python train.py --dataset="retinal OCT scans (Kermany 2017)" --crop_scale_min=1 --encoder_norm_position="pre" --encoder_qk_norm=true --encoder_inner_norm=false --encoder_moe_every=2 --encoder_expert_mlp_ratio=1 --encoder_layers=14 --decoder_width=256 --optimizer="adamw" --gradient_centralization=true --lr_schedule="constant" --weight_decay=0.2
Rows from block 5 of the encoder of a small masked image model, named by matrix and row number. Rows with one number within an expert belong to one neuron, the router's apart. Each number is 50 + 10 x the weight over its row's rms, rounded and kept within 0 to 99. All counts start at 0.
Before each expert's rows are labels from the 100 images, of 14976, where the router gives the expert most weight on average: "responds to" is what is common among them. Only what is clearly more common there than usual is listed. The data: retinal OCT scans (Kermany 2017).
# router: slot weights (encoder.blocks.5.mlp.router.weight, 16x256), inputs 0-255
# gate: expert gate (encoder.blocks.5.mlp.gate, 8x256x256), inputs 0-255
# up: expert up (encoder.blocks.5.mlp.up, 8x256x256), inputs 0-255
# down: expert down (encoder.blocks.5.mlp.down, 8x256x256, transposed), outputs 0-255

# expert 6
responds to: finding: diabetic macular edema
router.12:26 37 47 51 50 47 41 45 35 40 39 34 29 37 37 32 32 38 40 46 44 39 48 32 44 51 40 39 42 33 40 39 53 53 54 57 56 35 58 44 42 50 48 63 46 47 47 40 50 46 47 52 48 63 58 40 50 46 61 58 46 40 55 50 68 60 57 56 59 58 56 60 64 65 65 62 55 61 62 76 56 43 56 57 30 42 54 60 59 60 39 55 47 58 53 48 60 44 64 54 50 64 56 66 27 61 53 72 44 37 53 35 48 56 58 46 63 51 65 65 40 53 45 34 53 59 32 36 61 56 43 54 49 42 48 50 44 48 35 60 48 69 55 59 48 53 38 46 42 39 62 71 40 39 56 43 39 50 54 39 45 39 62 52 64 41 45 51 41 56 57 62 49 33 44 48 54 59 31 47 50 25 42 47 58 50 45 39 47 67 61 60 45 52 59 60 49 48 50 51 48 35 36 38 54 31 72 31 54 63 45 25 58 59 31 57 60 58 52 53 59 48 45 50 56 39 44 66 57 48 52 59 44 49 45 49 53 60 63 42 56 63 52 63 41 39 52 36 42 49 56 55 60 44 55 57
router.13:24 29 39 46 50 50 46 58 34 52 46 43 42 47 28 33 45 42 36 43 45 44 51 38 52 45 33 35 41 35 30 37 58 55 53 55 60 21 60 46 45 59 41 69 37 45 42 37 60 57 48 48 38 66 63 59 41 43 53 63 47 43 50 48 77 59 47 40 48 49 46 53 60 58 56 51 48 56 54 69 47 41 50 47 32 36 64 67 53 55 30 49 43 59 49 50 64 41 63 51 53 62 53 63 33 45 45 63 31 42 47 40 51 49 51 50 54 48 40 60 47 49 42 32 44 66 24 48 65 67 48 54 57 51 51 51 41 45 39 59 45 57 49 56 49 49 43 56 40 35 54 55 53 39 48 45 50 56 57 34 39 41 47 50 63 38 49 55 42 53 48 48 52 53 44 48 53 61 38 55 56 31 34 42 61 63 44 53 57 69 62 50 41 52 58 54 53 51 57 66 53 49 38 42 52 45 73 36 46 61 60 35 59 68 43 51 44 74 51 55 42 48 43 49 54 54 33 69 36 57 50 67 42 58 48 42 55 56 58 55 66 57 52 60 31 34 63 53 32 50 48 61 62 43 53 52
gate.0:45 64 69 72 78 63 66 60 45 57 52 27 43 41 47 53 35 41 47 44 42 47 52 46 46 47 55 54 38 52 53 49 58 49 51 51 32 55 57 57 41 54 54 59 55 48 41 45 47 58 48 48 43 44 51 60 40 57 51 62 55 48 52 42 17 33 24 42 68 70 60 77 65 69 62 85 55 80 62 55 46 40 56 51 41 39 52 51 48 52 52 47 64 51 54 50 49 39 35 42 46 56 48 23 51 45 42 66 55 48 50 57 50 58 60 50 34 54 28 47 43 47 56 38 48 35 59 55 62 45 57 62 41 38 57 55 43 51 48 53 46 45 49 52 50 55 32 54 53 46 67 63 46 55 56 32 46 50 59 59 53 44 54 49 38 50 43 75 50 51 58 41 53 45 48 52 48 60 48 57 44 61 45 54 46 66 48 62 49 53 49 51 57 51 49 64 51 54 46 57 52 67 39 55 73 48 48 18 44 49 47 60 50 52 57 45 24 52 52 50 46 42 52 49 52 56 32 30 40 47 39 47 51 29 55 43 64 46 50 49 45 51 47 46 48 36 47 59 54 60 36 53 58 49 47 58
up.0:50 44 46 47 49 39 45 55 48 49 50 51 64 53 48 46 52 61 47 52 57 64 51 79 52 58 54 65 60 61 58 51 55 53 28 48 62 56 31 54 62 61 49 38 41 50 56 60 54 43 55 45 50 40 43 51 56 46 45 51 60 59 49 51 57 66 63 50 47 48 47 46 46 44 43 37 44 36 55 11 47 45 37 39 57 70 27 48 44 54 50 59 40 25 44 48 47 50 63 45 44 40 37 46 51 48 54 37 47 73 41 53 51 32 42 50 33 59 53 47 43 52 50 59 40 40 51 44 41 74 70 55 68 82 61 55 50 43 65 44 50 48 43 54 62 33 42 57 59 78 41 49 48 62 43 45 55 42 54 57 50 58 60 45 60 69 66 29 70 50 46 53 50 37 50 57 47 39 57 62 52 55 47 62 43 66 29 56 39 35 62 54 36 39 34 48 49 60 73 45 42 49 70 77 39 58 41 68 51 51 49 51 46 52 51 50 47 37 50 49 58 42 49 50 41 48 52 43 52 53 50 51 54 49 44 57 43 56 49 69 54 39 43 47 48 54 52 51 43 28 58 49 40 49 38 38
down.0:53 39 51 39 44 54 42 65 66 50 45 50 75 42 55 50 43 47 41 49 51 41 70 60 35 32 64 60 65 58 45 38 52 42 78 41 41 34 57 63 58 32 53 46 62 43 55 40 45 29 56 44 28 44 55 36 41 27 46 42 64 59 56 60 71 55 51 55 53 49 52 52 55 51 56 40 52 46 42 44 45 40 53 50 54 54 58 47 49 31 49 48 61 45 41 46 46 64 45 55 49 24 50 46 49 54 52 37 53 66 42 45 64 61 41 49 56 61 39 50 61 50 60 53 43 54 63 79 53 35 50 48 48 47 62 52 63 26 48 45 62 45 37 59 35 53 36 36 56 50 54 51 43 42 50 36 50 59 53 70 60 46 57 50 49 22 56 40 51 46 48 55 63 54 48 49 53 44 62 44 39 72 53 45 56 43 39 46 64 51 69 54 36 52 54 33 64 35 54 60 59 54 53 56 42 26 46 47 47 52 44 57 50 54 48 55 49 49 62 35 53 52 63 53 53 47 53 66 41 45 50 48 54 28 25 35 60 48 44 51 56 56 51 56 49 29 44 26 33 40 57 55 44 43 56 42

# expert 0
responds to: finding: diabetic macular edema
router.0:37 48 57 61 54 48 49 51 32 45 48 37 38 48 34 41 47 48 48 58 48 51 38 45 58 47 42 51 48 48 43 52 61 72 55 69 51 40 44 38 54 52 49 65 45 63 57 48 72 54 56 63 45 75 59 66 60 38 67 74 50 67 67 67 51 52 54 54 57 56 54 55 62 58 58 58 40 52 52 63 48 52 53 53 29 45 59 67 57 44 37 54 42 49 58 58 52 33 53 55 50 60 58 60 71 53 37 58 33 37 47 42 29 52 56 47 53 47 63 73 46 59 40 40 44 56 30 47 48 45 59 60 59 58 58 56 47 48 44 50 51 62 53 62 51 51 43 45 50 51 55 60 48 47 54 55 49 62 64 47 46 60 50 63 51 50 54 68 49 60 61 58 58 50 63 49 74 67 49 61 42 44 47 48 53 57 59 49 60 66 65 61 43 49 44 42 58 52 55 52 62 57 40 48 63 40 62 44 46 62 54 36 46 65 52 42 53 70 36 36 60 44 24 39 49 36 42 63 54 43 37 54 40 65 46 40 58 60 58 41 58 48 41 47 11 52 54 61 31 53 38 44 48 26 57 56
router.1:36 48 61 61 63 57 62 52 47 45 49 39 44 49 50 47 44 50 48 55 44 49 38 52 55 52 42 49 46 50 44 58 61 65 51 58 60 46 36 26 55 60 43 63 51 64 56 47 61 59 59 47 37 74 52 63 58 32 70 51 72 62 71 58 34 37 43 48 51 59 56 54 56 59 57 59 43 50 48 58 43 49 44 43 34 50 61 50 48 48 25 57 28 45 59 58 40 48 51 42 47 63 59 65 63 70 37 55 32 39 51 51 26 50 54 58 46 47 67 82 44 58 44 41 51 53 35 46 49 47 57 60 62 63 60 54 46 44 38 46 46 69 45 64 44 50 28 50 41 50 55 65 46 46 52 52 42 65 62 44 44 54 55 61 52 53 48 52 44 60 58 59 47 40 69 48 68 59 48 62 46 50 47 42 48 41 58 48 71 57 57 60 41 46 47 42 57 59 59 64 58 52 39 53 69 44 72 47 48 56 56 36 45 50 48 40 58 67 37 31 66 40 38 33 44 30 44 65 51 46 37 47 39 56 51 46 55 59 51 37 47 52 40 47 41 46 43 57 30 53 40 35 37 26 53 50
gate.0:58 71 72 63 47 35 40 52 44 48 45 47 54 49 39 35 60 47 63 55 61 50 43 41 52 57 44 36 55 33 46 48 49 52 48 65 47 65 79 46 60 52 38 62 46 51 55 41 55 44 46 53 75 50 35 48 48 59 35 53 44 43 54 55 55 81 73 66 58 56 50 57 61 51 62 46 48 59 74 24 54 58 53 70 47 36 51 54 46 52 56 41 36 54 46 38 56 51 43 55 50 40 40 48 55 51 49 34 40 57 46 44 46 32 44 43 43 39 46 48 65 45 35 36 49 51 38 64 31 45 51 45 48 48 63 59 54 50 56 64 54 43 53 46 56 49 68 44 52 45 68 51 54 71 59 27 49 50 35 71 50 49 44 40 62 68 35 49 48 66 52 49 55 57 49 45 56 58 55 50 65 49 71 60 52 63 57 41 46 19 55 39 53 42 27 23 35 47 51 49 41 44 54 37 45 69 43 46 47 34 45 62 48 59 46 58 36 43 48 58 55 30 48 45 61 43 63 37 49 44 43 50 58 43 48 44 46 48 44 50 58 52 46 50 42 51 55 41 59 47 50 53 38 56 62 48
up.0:42 50 55 43 50 42 52 31 47 37 43 38 33 36 52 40 40 41 70 46 44 44 39 41 43 52 31 41 37 47 43 49 42 41 46 38 53 38 59 66 49 60 70 51 43 49 57 42 45 58 53 50 35 51 30 51 52 57 52 46 58 52 41 52 61 59 53 62 61 56 61 53 60 65 60 65 59 53 56 51 50 43 57 61 45 49 63 49 47 51 42 68 27 59 60 65 48 56 49 40 61 53 60 49 50 59 52 67 66 48 48 59 56 68 59 55 59 41 43 38 52 47 56 46 60 55 46 69 51 55 57 53 66 81 70 58 46 70 27 54 47 40 50 32 39 59 42 52 52 26 49 55 39 47 45 58 52 55 50 47 28 51 34 46 72 34 51 63 45 41 45 55 43 56 46 43 43 50 58 50 44 53 55 43 54 45 73 48 56 55 56 50 33 31 29 34 51 63 53 70 53 57 53 50 61 51 63 37 50 59 60 43 53 46 67 70 46 58 47 56 44 49 56 49 60 50 62 63 52 60 70 50 47 54 39 40 71 43 51 26 46 50 53 69 55 41 45 54 53 48 75 52 51 55 66 50
down.0:55 66 46 36 32 52 41 50 49 46 40 59 48 70 38 66 60 41 70 44 56 40 53 39 39 57 48 48 51 36 43 59 43 54 50 55 66 64 50 61 50 59 52 59 49 57 26 44 42 59 50 27 44 59 37 40 60 58 59 42 67 39 29 53 47 48 41 54 32 52 62 52 37 42 36 52 44 50 57 49 34 61 48 58 27 36 46 48 56 38 44 43 49 56 44 53 39 45 48 47 39 48 49 39 41 42 47 42 36 60 69 56 54 33 60 44 43 54 78 40 58 67 35 48 31 42 60 58 41 54 43 52 54 66 62 39 58 49 42 54 57 37 48 60 57 53 62 49 46 64 56 44 50 35 64 49 51 51 56 62 55 44 54 38 57 65 38 51 33 52 39 48 41 53 54 46 56 49 62 44 58 45 46 56 42 36 44 51 32 39 38 58 41 47 39 45 48 49 43 65 45 70 42 72 41 31 54 44 34 56 69 57 56 47 42 76 43 70 51 53 49 60 47 57 53 46 57 51 43 53 31 30 45 64 33 45 54 56 48 49 53 34 51 28 49 47 31 39 54 68 52 54 59 41 59 59

# expert 4
responds to: finding: diabetic macular edema
router.8:58 66 73 57 61 65 57 46 47 47 45 49 50 43 43 53 47 45 44 42 45 42 45 55 36 59 43 55 35 43 47 31 54 35 42 53 57 58 40 41 43 61 32 46 60 39 52 45 43 50 49 47 40 55 41 57 47 49 48 52 49 49 65 44 30 30 54 52 48 53 53 52 57 55 55 57 56 56 43 63 62 53 40 44 54 57 56 53 36 43 28 61 25 38 54 52 59 48 54 44 58 76 54 58 65 86 45 50 46 48 57 81 71 49 48 52 57 57 49 50 53 47 43 50 56 56 60 58 44 52 47 35 64 70 63 54 46 48 44 47 53 53 45 62 48 55 30 42 42 42 31 67 56 52 45 58 52 55 56 50 55 49 52 46 46 60 54 48 47 53 37 46 38 61 17 49 34 41 50 49 33 47 64 43 42 42 48 51 58 52 46 53 30 33 37 22 34 58 57 70 30 57 43 55 51 67 70 43 42 59 52 49 60 52 51 46 34 40 59 66 36 47 55 55 51 41 50 47 50 42 61 47 41 55 56 37 66 40 44 48 50 37 53 65 50 53 44 44 43 39 32 60 33 36 51 40
router.9:57 65 74 61 63 64 58 49 43 46 44 50 53 44 40 52 50 40 39 40 42 47 43 47 39 57 35 43 32 38 38 31 49 38 43 52 55 52 43 44 42 60 31 49 62 41 50 44 43 52 51 48 34 56 43 59 45 46 47 56 49 47 64 46 29 31 53 53 50 54 53 52 61 61 59 57 59 58 44 68 62 60 44 40 59 55 65 56 37 51 28 58 29 46 55 46 59 44 56 43 62 73 54 57 65 76 49 48 44 46 62 81 69 48 47 51 53 55 45 52 61 45 45 57 56 61 66 61 46 48 40 35 58 67 56 52 43 41 34 49 53 54 46 63 45 58 31 47 37 39 33 66 56 51 47 57 60 56 51 53 55 44 52 42 51 55 53 47 45 55 35 40 41 67 20 48 38 45 54 55 34 44 62 43 52 41 48 51 61 47 46 55 32 37 47 29 34 58 56 70 28 55 47 51 55 67 65 50 40 58 58 47 60 54 51 46 32 44 59 63 40 49 54 54 51 37 53 48 48 40 58 50 41 61 62 35 61 43 40 55 50 39 53 66 44 54 44 44 45 48 33 61 33 34 51 39
gate.0:50 48 48 45 39 53 33 41 52 48 47 56 63 50 51 51 52 21 44 46 38 41 56 38 50 71 37 26 41 28 43 44 29 47 55 49 50 45 57 56 39 42 39 49 49 48 61 50 48 41 40 66 51 42 53 39 48 75 41 43 42 47 48 48 64 51 58 64 71 47 53 55 56 70 61 58 54 68 58 62 63 61 58 55 48 39 56 48 43 53 62 64 51 69 63 53 55 52 44 58 64 43 51 55 41 46 49 50 49 42 54 50 54 46 62 54 64 51 31 56 61 50 53 52 53 56 54 61 64 42 53 59 64 57 52 57 48 46 39 62 41 35 47 28 39 42 52 54 39 40 41 48 49 46 46 42 54 50 27 48 48 40 51 42 43 40 36 55 43 55 58 49 67 43 48 45 48 50 50 41 58 40 56 45 61 44 65 82 15 62 42 49 46 39 50 64 52 53 46 34 59 54 60 59 37 74 42 39 66 41 51 45 48 48 62 30 37 38 54 53 48 62 53 57 57 52 65 38 51 52 59 43 62 36 50 60 62 57 57 40 44 66 57 64 50 63 50 57 69 64 62 53 71 64 56 47
up.0:55 52 47 48 62 51 72 62 52 57 52 54 46 56 51 50 63 82 49 53 53 59 50 68 52 30 52 66 51 69 49 55 50 53 35 56 46 56 42 35 55 51 58 51 52 55 45 45 55 57 54 40 43 48 52 56 49 14 57 49 46 50 53 53 40 49 41 39 22 52 43 38 40 30 37 43 45 23 40 31 39 49 42 47 58 56 48 49 49 52 47 39 55 33 35 43 45 51 58 51 39 56 48 47 46 57 52 39 49 59 50 49 45 52 38 40 46 38 68 46 42 51 53 52 53 38 47 39 41 60 55 47 36 43 35 45 50 38 66 31 53 62 52 70 58 58 38 49 52 53 66 52 60 68 54 75 44 49 65 64 66 49 57 50 49 57 51 44 55 54 50 49 38 53 53 42 55 54 50 49 47 54 41 39 50 51 28 25 70 40 53 53 47 65 56 39 50 43 47 61 43 48 35 45 69 46 63 60 39 38 42 55 48 45 35 72 60 59 44 49 60 45 48 45 45 52 30 58 43 53 42 56 42 67 54 46 39 51 46 59 49 45 40 39 50 41 47 52 35 36 36 47 17 28 36 51
down.0:52 51 56 62 60 53 59 48 64 50 41 41 48 40 51 55 51 53 51 44 40 48 46 59 53 51 78 53 51 35 50 51 61 52 48 36 58 45 56 53 62 41 47 50 54 36 45 56 62 51 51 67 31 41 65 49 43 44 43 43 68 61 40 56 41 48 68 41 64 58 57 56 45 27 54 38 52 67 37 68 60 47 47 42 46 20 45 46 44 42 52 56 34 35 47 55 53 43 46 51 69 51 49 44 50 48 52 40 50 54 35 51 33 48 62 38 28 60 52 50 39 44 54 42 64 50 45 53 57 39 45 72 71 45 39 48 41 65 71 60 50 69 35 64 49 58 56 33 52 49 64 47 75 50 48 68 38 58 58 39 50 44 65 45 60 48 62 45 54 53 72 59 61 51 43 53 50 50 62 55 50 41 46 49 56 61 36 62 49 51 57 43 34 59 55 38 58 62 45 48 63 57 57 34 46 86 58 53 50 68 47 49 53 54 40 35 38 35 57 43 53 58 53 55 27 71 66 54 48 54 60 51 51 51 55 58 50 53 42 37 47 49 51 60 49 59 34 28 54 61 55 49 64 45 52 34

# expert 1
responds to: finding: choroidal neovascularization
router.2:57 58 62 52 61 71 69 49 51 55 58 55 50 45 52 59 45 47 49 46 41 42 50 56 40 74 46 46 39 41 52 40 46 36 54 46 57 38 40 37 51 51 39 57 46 35 54 46 39 62 54 32 40 61 53 52 38 45 57 52 57 54 59 46 41 31 46 43 46 55 51 53 50 56 49 53 57 64 46 69 53 43 50 38 47 62 67 53 42 55 29 62 35 48 68 49 51 48 50 47 52 63 72 66 56 59 57 71 48 36 56 64 57 46 53 61 54 61 45 63 51 65 50 45 66 70 53 44 61 60 55 49 73 71 65 55 43 42 41 49 42 49 50 56 38 53 30 49 46 41 52 88 43 41 51 54 53 38 46 59 47 46 55 44 50 59 56 60 41 69 41 40 38 56 31 55 32 27 46 50 45 46 43 52 39 45 39 71 62 61 49 38 28 41 46 37 44 60 55 66 35 58 55 50 56 58 75 37 56 70 70 41 70 48 60 37 36 46 59 61 43 44 58 50 56 37 44 52 45 41 57 54 40 59 40 44 61 44 51 30 49 54 50 57 50 36 42 48 47 46 50 49 55 54 49 47
router.3:71 69 70 58 56 57 56 41 39 47 44 49 62 41 38 53 53 45 32 47 43 43 44 52 42 57 41 45 35 46 44 33 48 44 55 50 61 45 47 46 50 57 32 56 43 42 69 40 45 52 51 41 37 66 47 57 43 55 54 61 74 60 59 54 49 52 63 62 58 54 55 55 57 56 56 55 55 59 48 64 66 52 42 37 56 63 67 64 39 47 33 65 32 44 57 33 56 41 62 50 60 62 68 68 64 62 40 51 40 38 58 68 54 35 45 58 58 62 50 54 57 51 38 50 60 70 53 47 55 46 55 57 68 69 56 53 42 40 47 45 46 60 48 60 37 55 26 47 36 38 45 70 45 46 46 57 53 45 43 63 56 47 48 46 55 51 57 56 42 61 35 41 38 66 34 57 43 33 42 45 36 47 57 45 40 40 40 56 65 51 50 47 29 43 54 43 48 61 56 73 45 49 56 52 61 70 80 47 48 69 63 36 71 57 55 47 47 57 57 52 44 47 50 54 55 36 50 61 50 37 42 55 43 62 42 44 46 52 55 46 45 46 38 79 38 47 43 51 51 49 35 50 38 38 53 44
gate.0:39 42 43 52 47 59 58 75 51 68 57 61 50 68 50 52 55 70 45 61 44 55 59 62 57 41 62 63 71 65 63 54 49 52 43 51 47 45 55 50 55 46 44 38 54 54 63 69 52 55 41 72 56 42 61 59 51 54 47 54 61 50 50 50 35 43 29 30 45 48 41 59 44 41 51 52 50 53 62 40 54 58 52 37 43 54 33 54 56 57 53 61 56 37 51 57 51 50 40 31 50 51 48 30 49 47 55 34 37 42 34 42 48 47 58 48 51 52 51 42 34 59 50 41 45 51 49 34 60 57 60 60 62 42 47 46 45 46 76 44 45 58 49 55 57 35 42 37 36 70 60 57 61 18 56 48 53 39 55 36 34 61 62 57 59 44 46 56 61 51 65 58 67 36 51 54 51 54 38 48 60 60 44 58 64 61 30 56 34 58 53 45 48 63 60 80 60 62 67 31 63 48 62 75 43 55 43 47 68 71 51 60 48 56 51 42 45 54 51 49 50 45 47 55 53 56 38 36 52 51 48 54 59 48 47 78 54 50 61 38 56 57 44 39 49 62 64 52 58 45 45 50 55 66 37 51
up.0:51 38 40 48 33 47 40 61 47 60 49 55 36 59 46 52 50 76 60 51 42 63 47 59 56 21 49 69 55 71 62 56 61 53 63 50 45 48 52 64 49 44 54 44 41 52 54 59 55 51 39 64 46 35 72 64 52 54 42 57 44 51 70 56 50 51 57 47 40 46 44 58 45 55 40 54 45 48 52 65 49 35 75 48 38 55 38 53 53 43 46 54 59 49 53 54 48 49 56 67 41 44 46 32 62 45 41 52 43 43 48 43 48 44 44 46 44 43 62 52 42 46 38 51 38 44 39 26 52 49 51 39 56 52 50 50 52 64 65 31 49 58 54 80 67 46 50 35 51 66 47 37 54 59 42 57 52 54 65 59 65 53 40 67 33 76 42 62 62 51 50 54 59 58 51 51 57 48 23 60 49 50 48 52 50 50 47 21 40 71 56 45 58 50 52 39 62 48 63 40 36 41 73 54 48 52 47 60 40 72 43 47 43 55 53 30 53 48 48 46 46 63 46 50 42 52 36 53 58 48 53 45 60 45 45 32 49 76 39 47 59 44 46 57 44 64 56 76 40 48 39 47 64 46 60 56
down.0:59 56 47 47 39 56 45 44 33 39 79 46 49 44 51 56 53 47 44 55 56 52 58 46 43 42 56 57 69 38 49 45 46 34 48 41 44 37 47 73 48 50 44 71 66 48 73 56 64 51 40 36 43 48 69 38 48 31 50 65 49 43 53 43 56 57 47 53 39 54 52 34 51 51 47 48 53 34 58 59 41 52 47 47 60 42 64 55 79 37 45 42 76 49 45 50 52 54 39 72 45 49 45 59 46 54 53 75 60 55 44 47 65 63 51 47 64 48 57 51 52 57 54 51 43 49 49 61 66 52 78 50 52 41 62 57 57 63 55 54 66 56 42 61 35 47 66 71 52 56 48 62 47 52 45 51 54 46 46 45 46 57 48 54 52 62 45 50 59 56 53 45 39 52 43 65 42 40 50 51 71 55 67 43 56 40 43 51 47 63 43 37 31 62 56 61 44 43 42 37 57 54 47 44 65 29 51 49 42 61 60 60 45 53 67 51 42 76 45 47 46 63 56 49 50 54 40 54 39 60 48 48 42 48 59 39 43 62 52 37 54 58 54 41 61 19 62 42 59 48 70 45 32 74 41 65

# expert 3
responds to: finding: normal
router.6:49 60 65 54 51 53 49 40 40 45 39 47 46 41 42 47 45 43 34 39 45 42 48 39 40 67 40 41 30 39 35 38 51 41 52 58 53 46 50 32 44 50 36 61 54 44 61 30 46 48 49 44 36 74 47 47 48 50 59 57 73 57 51 49 50 46 56 55 51 54 57 46 60 58 58 51 58 57 43 72 62 50 40 44 47 48 67 55 39 48 42 73 30 46 51 32 56 42 64 48 58 72 59 69 47 70 41 46 50 30 57 71 57 36 51 52 62 55 62 56 50 42 45 56 46 66 49 54 47 46 48 43 55 62 61 53 47 40 35 44 50 65 48 52 44 54 26 42 37 32 41 79 44 57 47 44 48 47 47 58 59 40 51 45 52 57 60 54 43 65 37 48 40 50 35 54 42 51 36 56 40 35 54 43 52 27 44 51 67 49 56 55 39 41 45 32 39 52 53 75 38 40 59 47 61 56 79 41 53 61 57 34 57 56 49 58 53 39 56 62 46 48 50 49 56 32 50 70 56 24 55 55 38 59 54 38 48 48 58 36 52 48 43 67 44 45 45 48 47 45 43 55 51 39 58 58
router.7:50 61 65 56 56 63 57 46 50 48 44 50 44 38 48 52 47 44 51 38 41 39 53 48 36 63 40 39 32 35 41 36 43 33 55 46 54 43 49 32 40 53 37 58 55 31 45 40 39 62 50 37 37 63 42 43 45 49 55 51 66 45 53 42 34 33 48 48 46 53 55 50 53 56 55 49 61 56 41 72 57 48 47 40 45 51 67 52 37 54 36 65 38 46 58 43 55 46 50 44 54 71 62 64 50 68 47 59 55 40 56 71 68 42 50 51 60 56 53 50 46 50 51 49 57 64 60 49 52 49 44 41 66 70 67 52 49 46 41 46 44 56 43 51 40 53 22 44 39 39 39 83 42 47 48 42 48 43 45 63 51 39 48 39 51 63 56 53 40 56 34 41 38 51 28 50 31 38 42 48 43 44 53 44 48 33 43 60 57 55 49 50 30 36 42 31 39 56 56 69 32 49 54 51 65 52 80 34 53 62 64 47 63 50 56 44 38 38 61 69 44 46 59 53 57 41 48 60 45 32 61 54 37 53 52 38 62 45 50 27 49 45 48 68 50 40 43 46 45 47 37 55 54 41 53 57
gate.0:60 67 61 54 61 49 59 45 51 49 56 37 33 52 48 61 43 54 45 47 38 51 36 53 50 51 55 59 47 55 61 51 66 48 47 53 40 38 37 39 76 51 52 60 40 52 39 44 53 58 62 38 32 62 65 64 55 29 65 53 37 50 60 54 57 45 56 49 51 71 53 63 54 64 41 69 47 49 31 66 37 51 53 54 57 58 46 56 38 48 31 55 34 44 42 53 48 46 53 73 37 61 48 67 50 60 51 76 63 46 44 51 49 40 35 51 33 51 49 53 42 64 56 52 51 44 43 56 48 30 41 51 46 54 55 55 51 30 52 47 51 53 58 59 49 70 43 48 56 55 59 51 35 66 64 63 55 49 61 75 46 58 41 45 55 41 62 60 46 73 55 58 50 63 50 42 54 45 66 55 44 79 31 43 48 48 53 58 60 47 42 51 61 59 57 57 51 44 33 36 46 64 23 44 50 38 54 57 30 49 52 52 51 50 62 48 45 64 46 48 62 32 54 42 48 50 49 48 34 47 54 44 32 51 32 50 49 51 53 46 43 40 46 47 49 24 36 54 29 45 33 44 51 51 61 53
up.0:38 34 35 47 31 51 39 54 45 55 37 64 61 48 51 47 63 39 53 46 59 49 61 47 46 48 41 41 45 42 34 49 36 49 50 42 48 64 56 64 26 48 48 44 56 48 56 52 50 40 34 62 63 41 37 45 46 72 31 47 70 54 40 47 46 55 36 52 48 32 46 45 51 43 62 34 53 62 75 36 60 52 45 45 52 45 56 51 50 53 55 53 65 52 56 44 57 51 51 23 64 39 54 35 57 46 50 25 44 57 54 55 53 52 58 47 72 62 50 46 60 35 43 46 46 48 58 47 48 71 54 47 53 40 32 36 44 64 51 52 50 52 44 43 42 23 62 43 46 54 36 46 59 38 35 49 48 54 39 30 57 45 57 48 47 52 34 43 54 25 40 42 53 44 53 59 50 53 31 45 58 21 66 54 51 45 46 46 48 48 51 40 48 44 45 50 45 58 66 71 49 38 71 57 49 65 47 49 63 50 54 54 52 50 42 54 49 36 53 49 43 65 49 59 57 48 47 53 63 54 41 59 67 59 65 50 51 59 54 56 56 60 52 54 48 86 65 44 73 57 62 58 47 47 38 50
down.0:59 60 47 53 58 59 38 52 38 45 42 46 38 54 53 43 56 62 38 61 46 48 18 44 46 59 25 57 46 50 60 52 66 40 70 46 61 57 48 66 58 51 51 51 52 52 40 51 48 59 44 49 54 47 61 37 68 63 46 56 60 31 59 50 51 54 41 53 46 51 48 61 61 45 39 50 62 40 49 60 39 40 50 68 37 56 48 53 48 41 42 51 61 52 50 57 51 46 44 49 37 30 35 62 51 52 54 66 54 61 49 47 59 51 51 50 43 43 62 27 63 64 59 52 51 54 52 50 59 52 65 37 55 42 73 47 52 50 45 34 36 46 49 29 40 42 65 58 43 39 50 63 34 33 24 44 61 45 55 61 52 61 50 44 57 57 47 66 66 47 50 49 41 42 51 56 51 51 61 49 37 54 65 52 38 45 70 44 56 49 40 49 58 37 37 55 36 42 61 45 52 70 18 45 61 30 45 49 36 52 52 51 47 56 59 56 51 70 47 51 49 46 37 48 65 38 38 35 45 43 57 48 65 49 56 34 35 67 35 53 46 56 41 27 53 58 53 65 39 37 54 73 48 65 58 56